config.yaml
crop_scale_min: 0.7
horizontal_flip: true
encoder_norm_position: "pre"
encoder_qk_norm: true
decoder_norm_position: "pre"
decoder_qk_norm: false
learning_rate: 0.0043
adamw_weight_decay_other_params: 0
Rows from block 6 of the image encoder of a small image captioner, named by matrix and row number. Rows with one number belong to one neuron. Each number is 500 + 40 x the weight over its row's rms, rounded and kept within 0 to 999. All counts start at 0. Numbers have three digits each.
After each neuron's rows are labels from the 100 images, of 14976, where the neuron reaches its highest value: "patch colour" is the nearest of a few named colours to the mean colour under the peak; "top examples" is what is common among them. Only what is clearly more common there than usual is listed. The data: photos with spoken descriptions (Open Images, Localized Narratives). In brackets: how many of the 100, against the usual share in percent.
# fc1: MLP up (encoder.blocks.6.mlp.fc1.weight, 1024x256), inputs 128-255
# fc2: MLP down (encoder.blocks.6.mlp.fc2.weight, 256x1024, transposed), outputs 128-255

fc1.53:579544561565601491534574533443441491529470484483476421470496536459483437515497531506518544524410540455542480473501483490552486530465520608541568452481457463467514442470501516453437500510537482512513471478422487540484584469453492475492402552436527455474516501450475525451546543492484511454491517495529478448480514460475520565511520527460529441510428553524484511514484440520495490517544
fc2.53:498505570506501522558497540473569556437521532497552450508524476458515452412506515498488520453523393516522488442511522508482458419512510547481510492525539551444503538540465538537501434504500513503497429521457424546468506428458514532546515454533465523443529557474517530575522572474525477574459451480556509464488564581590522456495499542574457463518540484474540460480578502478513513464471
patch colour: pink (29 vs 8.2)
top examples: text has "table" (39 vs 13)

fc1.119:473530464483529460542473475513474446456483433474438480486536515520465456521447536503516469557425495494461459511471472553566496551518508522454503537479477561462428512465441480495536464502545557536568540564452490436499531453454534473564492521457532498489508560438544532572548511524434449510508421488469561533481492562568544439436480551486464465541476520541522457557554551448447506569439
fc2.119:418428531489508483442525476575474525434455434567426524487448512523488456440521409465467501555515502408479480517500483491492519460416540484508508442513469503428477515560547496540496567488426502527537521472556502483544483487501506501469514505475532530502540500410551390445448504474485470509496583472531517481485443451505612587487453484435448556521485468492506601470485472509553554536538
patch colour: pink (34 vs 8.2)
top examples: text has "people" (48 vs 22.3); text has "sitting" (44 vs 15.1); text has "table" (42 vs 13); text has "wall" (41 vs 20.1)

fc1.212:500466526521501496485485500513421469468457488485434475575537508521554527524505519531438547486533428518478486440527542533514522509535553552440481403435467514552492499507488466460499510456563464525567493481527490470489520531490530493561497551502432489536535495512496500421498568491546457573519499481615578473509501537471475484455440490508456554521540554467526507487537477460456464525550
fc2.212:547466469521536501495568518397516492489532525442485456477505486498512480456506521518480540486514543496494503388475585496446439415570493485510492578534476550511573518527481444470430527513499451488468527480478507428502538560505447443517528509446510497500547463577450612454536439496503486467517465585534515484502458582460578507506474519482496457560470532473540423539524440528466487505521
patch colour: white (25 vs 4.3)
top examples: text has "sky" (52 vs 24.5)

fc1.149:538540452509559398483449518506525523482500502502471474466510472512487472576404468487434560500532504434494638527459475560488588552477511549503483572550518445520429501533479489441505466495538564499512453528400484445516517557468599538491482517514484515521547502466479501461498534541506522459511518531433495459501439500482440493509466491549593464520506483468521572446570489513490498495434
fc2.149:483411523513465476450497538503557555488482463478565467463508519445507533485441516537455520528480551578486475487476449427534515521468512536513488384473475482448552523487448536533534454451571476483580479527522472469423457504466517464514531454537446559488552449534519513550469503511506564501493504552490498460482484465468488535542478481501545576486562538505536566501409522561517475495522
patch colour: pink (42 vs 8.2); white (25 vs 4.3)
top examples: text has "text" (28 vs 6.7)

fc1.246:493510496460542465457515473483573525494480514451487592444496480410491493568569488482509536569427477477492483499501548488466523456466485516446536461450458455486484494481492502508537532503523545539592563468450550522440506514431444431502525493473476490558597550468536516545455502490528481626565602471415465459506459534497481494503515497545520486511503459539568568558491545469493471509474
fc2.246:531495463465432521482539457536520516513434490481462585482538556474464523596518471515522498493524489474511477498520523551588565463531532530502501394448502466472592478570551523493471491526478529527445463529518519445536462570378483412444445500495469442470505540543507432448499477512566485561532446562433524474554507520456499543560493504539503469558505467447504510533504434453533465501508
patch colour: brown (75 vs 33.7)
top examples: text has "people" (79 vs 22.3); text has "standing" (61 vs 23.3); text has "group" (39 vs 6.5); text has "sitting" (36 vs 15.1)

fc1.205:530527513474531496504583512460460573454494430450487490422475500541507502452481489534558534440462488488581497524462507510534450442486490517529544518452543599508492499469506569479490549547577520539502452496500464544450467446467510488448532525486522531511524582459525510534503459527458449488511474425478527523526522445424504495515554427459475568551424488549558485549508463483509450415542
fc2.205:493458513504469523559447489519543536459531526481443414521538483476595546434591470567502504542479462521530505489412525549513571488563473474426467436496559515514489487510427549537534590523541548501486477470474476529529453503476442495560542553476507515489526457485519539494532544489491473563528479450487497561429531452536495498518449538557500507539540507474512510472500520444463520391534
patch colour: pink (38 vs 8.2)
top examples: text has "table" (73 vs 13); text has "wall" (70 vs 20.1); text has "sitting" (60 vs 15.1); text has "people" (57 vs 22.3)

fc1.169:565518480497431471511529459566562513480475536484473475571478480512473465557552495505486459465544476591457540512389442468479517485551505513480518469499471528534469508489568527512527517484528443462494533439550501473517533481447538491524454522479535488470544523468478511444525524529541399473532551474498559586460438551500540521553451537475463529498491507490479508567467506492507570514526
fc2.169:510506548492512530444580561461445482464485502504513472566481507477508455423514511548500482580482466490489515565568610450482564412508487478508570488528548459478526450520460503512458452536534506505511494562465468483557525473528492515524519482405446478527503451539503428444409454470426507505517457521550472450459436521479483489463543498542480408476397561515492528516479505507526450440460
patch colour: white (98 vs 4.3)
top examples: text has "color" (43 vs 13.4); text has "white" (41 vs 11.4)

fc1.123:508462566440523553565542500491451484484418538473472582458489553517482492557468547536538478451440559524510449479487554531438495514568520483455521507481506446522483454491523477511544545524541489423494518529444509489537536502524423592556483480541448568560416471422473539518549526520527504472456514513534438447592508468505545440430567548494480558501513498549519496491448490482508515528504
fc2.123:479488478584457442434533535534457517531427526558447457553455518448455533501474458527490483533506523481476512430515532474531531482502480532513469486483470588436395553558513546511440534502515499437497472455464508474452507550549465528483535509537561487548500496540501503442557546460454496384495507472426510537455473463468489466464514475479480538522566490479508498516427529388522500468574
patch colour: brown (60 vs 33.7)
top examples: text has "table" (44 vs 13); text has "sitting" (34 vs 15.1)

fc1.533:564545489509561514482477542479514519487475445543440507528516413474558437532443516469526441541544470447554480567544509487494460449526371497528448480449457561477466440563495486515508470514447427497512444607518443514424502525411436491571460512487476467510572506490587481483532493457500486545484520476532494512516512503500505484571460513458504543518491520496487465445491458561436478497486
fc2.533:486533552519519526488475539475487447507520471478543509512444464441475416542476517490524406520500495495489442505528547453546530453486476540543500520526518508479487521523492588473484470520522473506528474521457523546492533506519542529440413527535521421562523532451413462479528455489604522480463532505543468484508431466481512511538537485585484489494542543526576558527532511468439593440441
patch colour: grey (75 vs 40)
top examples: text has "sky" (77 vs 24.5); text has "water" (55 vs 8)

fc1.69:516499504502555491490526495506533527490551505461482486516481596573478492452551561484495458455462531536514535507555538486617433538517592497439481523492506476451554546485465487563505464535479497501428526539539444503508500513538401531475491506512475447489500533496492519502500416401382535512483552494490499448469557552455454568551469591510517416489470523501492530500517561486507518476440
fc2.69:511428524541515503431493552434507518540444583468528533528464539480459440521450527467500471491469512569438509439543503481477454502501507488557517469552521514502514487459503479528494495504521492462441494545533565483513480595520491538430456483514512541494479493532559618455533470411492441423574506519542530534491472563496501517595467434526453534462541549500487555562477470472510461525606
patch colour: grey (75 vs 40)
top examples: text has "sky" (74 vs 24.5); text has "building" (42 vs 8.6); text has "buildings" (38 vs 11.1)

fc1.640:454464484510537446539477529513559512512492457435523495413478433544468490528614436514543439473485498501480448441463480495454540475553413549476493482548476471463592517425503497507546536510530442431548526493525537529456477585522538510515537549559520478522492473478500515504506509514441505469459552576502481503544567456486503474566537467466472528471492464505523477472415471481502513495482
fc2.640:507471590531472454511433485462456484538531558533478590485495499408470463462553521536492486507471497427578498454518496482487522509482478432530545437561505544469480511443506521460546478505489576520542557550446470577502441554549485480453461523454412500493543517494509461513545489493562489434513475524495442510504553432496460481425563547450488562508538414491514479468520464460487506516529
patch colour: brown (68 vs 33.7)
top examples: text has "flowers" (52 vs 3.1); text has "plants" (42 vs 9.7)

fc1.453:504447442458488540553554472504485489569522524457563486540518427475480533442518490547492456548488425502484490538510484485556476449533553464463502434525449491470482507554529480481487498467497433522527589510528422442472569444515530501511493507508529542431512500472558478520473501473578520447564567492560496483483507443460509525612512553512488564518536506510573475499522581533574498450490
fc2.453:562512550617523535430402502580504509536506546444471497517513474466434498541490530484466472481507470455457513548501482485471528573525515490493555555462436511559436421477482465503534542527476557522437460391508509454474592529478507496585484462584496436500479492482504473560508465522473493426533388504484432544529481486491543541510504490495509561464513454535435509540511469500504522506491
patch colour: grey (74 vs 40)
top examples: text has "person" (36 vs 16.8)

fc1.66:493514542468589559505491529485555490492577471476508499526491476486485469510545476478398570464550512522494497555479525564497488396480481535544503531475481514505396515444455553583491543440463428475534495518523473563541571499512519477549461519482571514454509425515517541447493502480571509454487498494452556465513416477460560494476554524495515527514540526451480486531527608552485509512554
fc2.66:502491509555485526538428470545487442510535505539492507539509556452456458497443460556572456482436489577497524578539544564583464554483399557541474504506522502464455510527561505476520532499546498442532509395478507538472546412462558541469488490559514432472556575448494521515473480516472569526463558491472515504472534444525483483522422477461491518533543448467463493397509541503509571485493
patch colour: brown (61 vs 33.7)
top examples: text has "trees" (86 vs 27.2); text has "sky" (81 vs 24.5); text has "road" (43 vs 8.2); text has "buildings" (39 vs 11.1)

fc1.32:488553466457511496463529486451563494485556497485496555498475551537472503560411473469536507464392531547476526484552492479544448506516459491512494518504537567570530457450551473478450445505560535526552524459462517470543509447547520484489497468496537524538446447533494521399511519543453527425542504453604532545503481486480501464556534504588548469507485485478450451484486514446469489528508
fc2.32:423444547454446579529467548522488518464465453513489476512538532459501477510500526509515581474499459390524503471528548497490445461533543495543447507527559538509540527579518468455523518489467564531508543494501556553550437470403452541509549476443554561509515477488550515547496450493557491517465536525496536460455551505515492480520477516416518558435416512542502548453528546521528444512493
patch colour: pink (27 vs 8.2)
top examples: text has "buildings" (40 vs 11.1); text has "road" (33 vs 8.2)

fc1.79:469547547474486502496532547509419561508526549522551446554490524573473502456537508545562494559434468450553449509479547475442571464562409541485474468487481450534554466530559467543491531505564518501492452534513462500424518503526551535525545473465545581452436419469486536485454485504518495504426561491506435442576485560524444426458572572489426452419565544559499489474524490508459562558492
fc2.79:407469510511544438526442547527527441510490460466459448517534576516507564463456514437443561501554508540487564537559562546529524493515500546504508494509577528482462529515508575504458505550504439506582517444468550396474531522556492464536499470534525518532475514500486444455539523506475452490508501474532562473482529417502592524550503487428487529481578492485475493462488525527450455472456
patch colour: black (32 vs 10.5)
top examples: text has "black" (33 vs 9.7)

fc1.522:528583470525408494466502454499484497458502479494551514516509404488497432522485446472459493511427480422430537542497522493543559489455522539526547498441517508461501539486499428505515566472535473479495522514436517488491466511532442520563487466492494537495514488494578514503551485445434557589440488472525521519528563587504473558527466513542547536479516508419515503518473537554424477579467
fc2.522:490514439473482472419474512483569476518486501500429475517504535468479418512489486421458527495435538554519478516545561494401485416548514405540494450451528549509535479551513535506473517513443497508524453488465522419547489501533519501477472539499476458491533546454423426502456476471518496525546526510509504509435447462453491501429516540533478414454502535473536459537510534535469475438439
patch colour: white (70 vs 4.3); pink (25 vs 8.2)
top examples: text has "sky" (75 vs 24.5); text has "trees" (66 vs 27.2); text has "grass" (26 vs 9.7)

fc1.70:451514512514468529528530500449537459507474535525459508501475506557541448507522497523515540478581494533481508504456511525516446484547483508524490529499578565567497487521435471483522532536537497527476537521499446475473506439528531485499431436457509440551490474537526466399481526448503486535469548543486446510506505539497450572454481471528549523438601456546526481497474556591443512446466
fc2.70:515513440496485452460437471403596476464448470562587504508590523466489480556468476415466484468505543558516529426509505471446534488481524533474461493517449484437468491525573501565494448507480539476483419431478491430430550368523419503552502470496504480534443512473436452523518508514517518586485509477511483490479476542471517469519521520451467540557479545519579478538527487497489497556423
patch colour: white (53 vs 4.3)
top examples: text has "sky" (89 vs 24.5); text has "trees" (76 vs 27.2); text has "buildings" (42 vs 11.1); text has "water" (28 vs 8)

fc1.419:418422492479548437552491472498529469546457515476517541444564521447510527511570516490505436502442505446561486494503451547555487567473535486585528529489514440472565475455496520496461471469558436452524483503566581475494460481515617511486503477517469537541524511483522466467416484421482470511568482557499488591526549495499555455477486493519502516514572474515540462474488545510516521553477
fc2.419:570534533542515502440467559455481508526482504448461485587476536482476422479468496469519481470507442511532464504515511523517465461477449505416479486521460555484499496547529471543504607513540489575518491540458445452511453536446504538460539501497497572491498468494554415448456518507521529455505504574440494466509518453547467503569484493514442504424497522486411492584508474471532586508448
patch colour: black (55 vs 10.5)
top examples: text has "buildings" (27 vs 11.1)

fc1.36:511468512428467445463475418577546576603440495403542540440490511504511546451494490522555545484467513457487478529497535497511524491474511546487452485453489424524526489529563461535552526426509460522552549463564521485501530552477488555538509524430521518541457415506503536482490546531457458502513523544515528485530421657491521459534521452523455546459571554500499468499476479466501519512597
fc2.36:451607457511467456450491582509493515568426499442461480534479495543487497507422512469574515492462465496526492534516633527447441461445508498482474518438521505530478565502499536441536514531505527513526497529438481460497519451544434474509487529483497563528520465515495488588574466498462484516476507504514539524559532481511534510514581532485441497561553574510441541476494505486421453489519
patch colour: black (86 vs 10.5)
top examples: text has "black" (39 vs 9.7); text has "man" (31 vs 12); text has "white" (30 vs 11.4)

fc1.550:505481550463568532439451560556480460464431453474519442516576444507549493515471520501477507540436522508441550488479532585480565453489548449555497483492422539518494564455512464541427485482467513484437531541379577418591547534530518511490521512499491559522553455477478452457529523437487480491482507525451477508449545478420438488533494540518527459496479468528480505494559565550479478497446
fc2.550:529515457520494522495455496526507469552476517496480487517467547459486491507424506451450473503520454463495474505572503528479562507408499562515535469459489541372470496514570523549522513503494508471548537479506469480465516502488519429428551439514489521495456470484590489575542520468484441491500486553589462477538462529526471473480453521501429520447499509578552464472430487556456455435548
patch colour: pink (28 vs 8.2)
top examples: text has "text" (29 vs 6.7)

fc1.718:503442527470555487472514454469481449478511509518497448415438459454576593528571471424519458446561499464487506533588522432520501544520464505512567508468559480493437531573504526530484545439434536454531472533485505485511584515513491511497552475556505511552456433485469490515558538492491535505437491471449564455483443549546535422515510539518516572452534479549545480484436533440437513449552
fc2.718:468505497534476491563528462488471526496475515459520495442544482533482453543510477495527516517411449532564471509509485579444599489496497523490496386522459504482477485594476480474526519429548452481497534429467457499403450551516426468512493545592450501497449526528517536544452543473499503550500481435553494517436540492471524552501512574508418490483467547404461514499491517428467527487510
patch colour: brown (63 vs 33.7); black (33 vs 10.5)
top examples: text has "table" (51 vs 13); text has "sitting" (48 vs 15.1); text has "people" (47 vs 22.3)

fc1.342:561514440452515471546473490503435486495505580528474428465530584506466552474479532460527483552429479506497488437528505433519465460480494465513495523490504497550515574570488443556560467528497430537486559498512487484543461450538477613553471473495495495482490532515538482473445530536587463515476587531540476534527530457506555422458519559539456474474467466477560515517547588530504487541468
fc2.342:461454480512429504475579475552451543495500527500478460580504486511511543493475439440520442485528520499415496490513534474491493523511549509476490494485455494395491463517492481528528459486513570502478455489474512510504550472443448527554557464410509501478539443487430446547549480464487517519526483553531483540492456481473487468445412539439537562537524471482506534556471479401517496510540
patch colour: black (26 vs 10.5)
top examples: text has "table" (32 vs 13)

fc1.631:521451511547525486487419516579467440473489476479429543509501424476575454530468476493409518540516508525487497447454558580510561469497495553471532476526519566513539502435489548521544564498516560452480548570523465574586449488443539467523485563525458577500528442482446516375463575456448502477472533521554482492529535527491452527488465460493423515521493507483455456476545452481508482489481
fc2.631:542555551503492477445519547569396520539549509501520418452583481440513525454502508484462465487505516436552531477502479529543601487580486546507499483529567507467490493508515534491505509530538499479497494421485472499520493513499539447445428544442410551544504510462540487449506553561493524489460484555538425464457598499496484501533467486504534501478544460523566542433461461502514490457487
patch colour: white (70 vs 4.3)
top examples: text has "color" (38 vs 13.4); text has "white" (36 vs 11.4)

fc1.579:510449495449512476506512545443497476573465527539513569527446442481554466545471549439537547534434484464567499413515613496470486537562426490432534462465484451568504501460470492487454474503481481565517363497526415483454474465470519491494483512527552444509480478533497551404501512460516535557478523482513499520498478567478514434486518489494463500528542472537571541571589460433464481488470
fc2.579:483441489510542487499499478550521508504533512450456509498506548522536503476517530525484526539505525467441489477572489531436523529482434546509526515521518497463445472517575482426447536532503443448455419481500497405548536484521569549535480472572468489557484483522495581472455430447547479470605533458549521523546487473502573500498539572450422521525509539587543497527458467485553398472494
patch colour: cyan (30 vs 0.9)
top examples: text has "sky" (92 vs 24.5); text has "buildings" (58 vs 11.1); text has "building" (29 vs 8.6)

fc1.635:552541488498459508487462509506514477504553455543513507530504546442440469502556504512502470560548513526478493466492470520490508499526593540488509502494482479559525526520513510475476420513404380559490475505506458452491484450556437515501458540552463509444522504491514419535566484475582522523496442491596484471555434533463537526450508489573500490435502549488486494501494509559493440472520
fc2.635:487506434542485543505440467541548490556451483460518488474464476537540565438471503491394468486471485455518410445439508490501518491560532522515600495473484419558481475565513506563491492485572496527548444471484472488494487437529511507573530479518558564429463513457540497511510448577436467491455526454488572535503533551462448436493460463566510518454510469485508503461529533520527517469540
patch colour: grey (68 vs 40)
top examples: text has "wearing" (30 vs 12.4)

fc1.166:471532490447515490472512492506539526504516569491488441579477544522508444588505469443533547452511492551502515478467551490528513560525522538485560572498445490545521472522490506463462580535528533512499426474472541499488483512446527475509441476511468456528512410549473521553468493458497551502529472547565553458530464479417449481497501512533441526607461535393423519498461498516545464442533
fc2.166:502510526434482502522488496415495561523519479438479486542527457475514532430492596434510548496463564507488504466515518439495480470507395510464511519543513531487493535549476499456523511471480496419529459409563523414540549474499484515477481562472546500467475513424473463536517528539512490607505505427502508520501467517540574478460436493427512472459509470530562473487441580441535445489485
patch colour: white (34 vs 4.3)
top examples: text has "sky" (82 vs 24.5); text has "trees" (57 vs 27.2); text has "buildings" (51 vs 11.1)

fc1.216:526413571482433546483507538502514521554458481563515562529486481485478546466502513414461486452477515465443521507467508549475489504483530509511556575556568535547562490516504525455502580451470494486508575456491499477568562432523579467540442485485473468483505465462510487486465424563438533491435508503497454513571494471444519523520508568506505470478524553474485580497472512446536483503513
fc2.216:448505450469481486498459546524479468492527513503483479502468522384438492485477495579430493477504425513545480494564513528479545514584422504464509513503533485414503496561529525467500509519475517580529508559502503441488492516485423485472497596550571522605470485436538580476509519482581494558505526468539508531475506480543506468480540518537463496454508538524431399505500533576458571480506
patch colour: white (31 vs 4.3)
top examples: text has "trees" (77 vs 27.2); text has "sky" (72 vs 24.5); text has "water" (31 vs 8); text has "plants" (25 vs 9.7)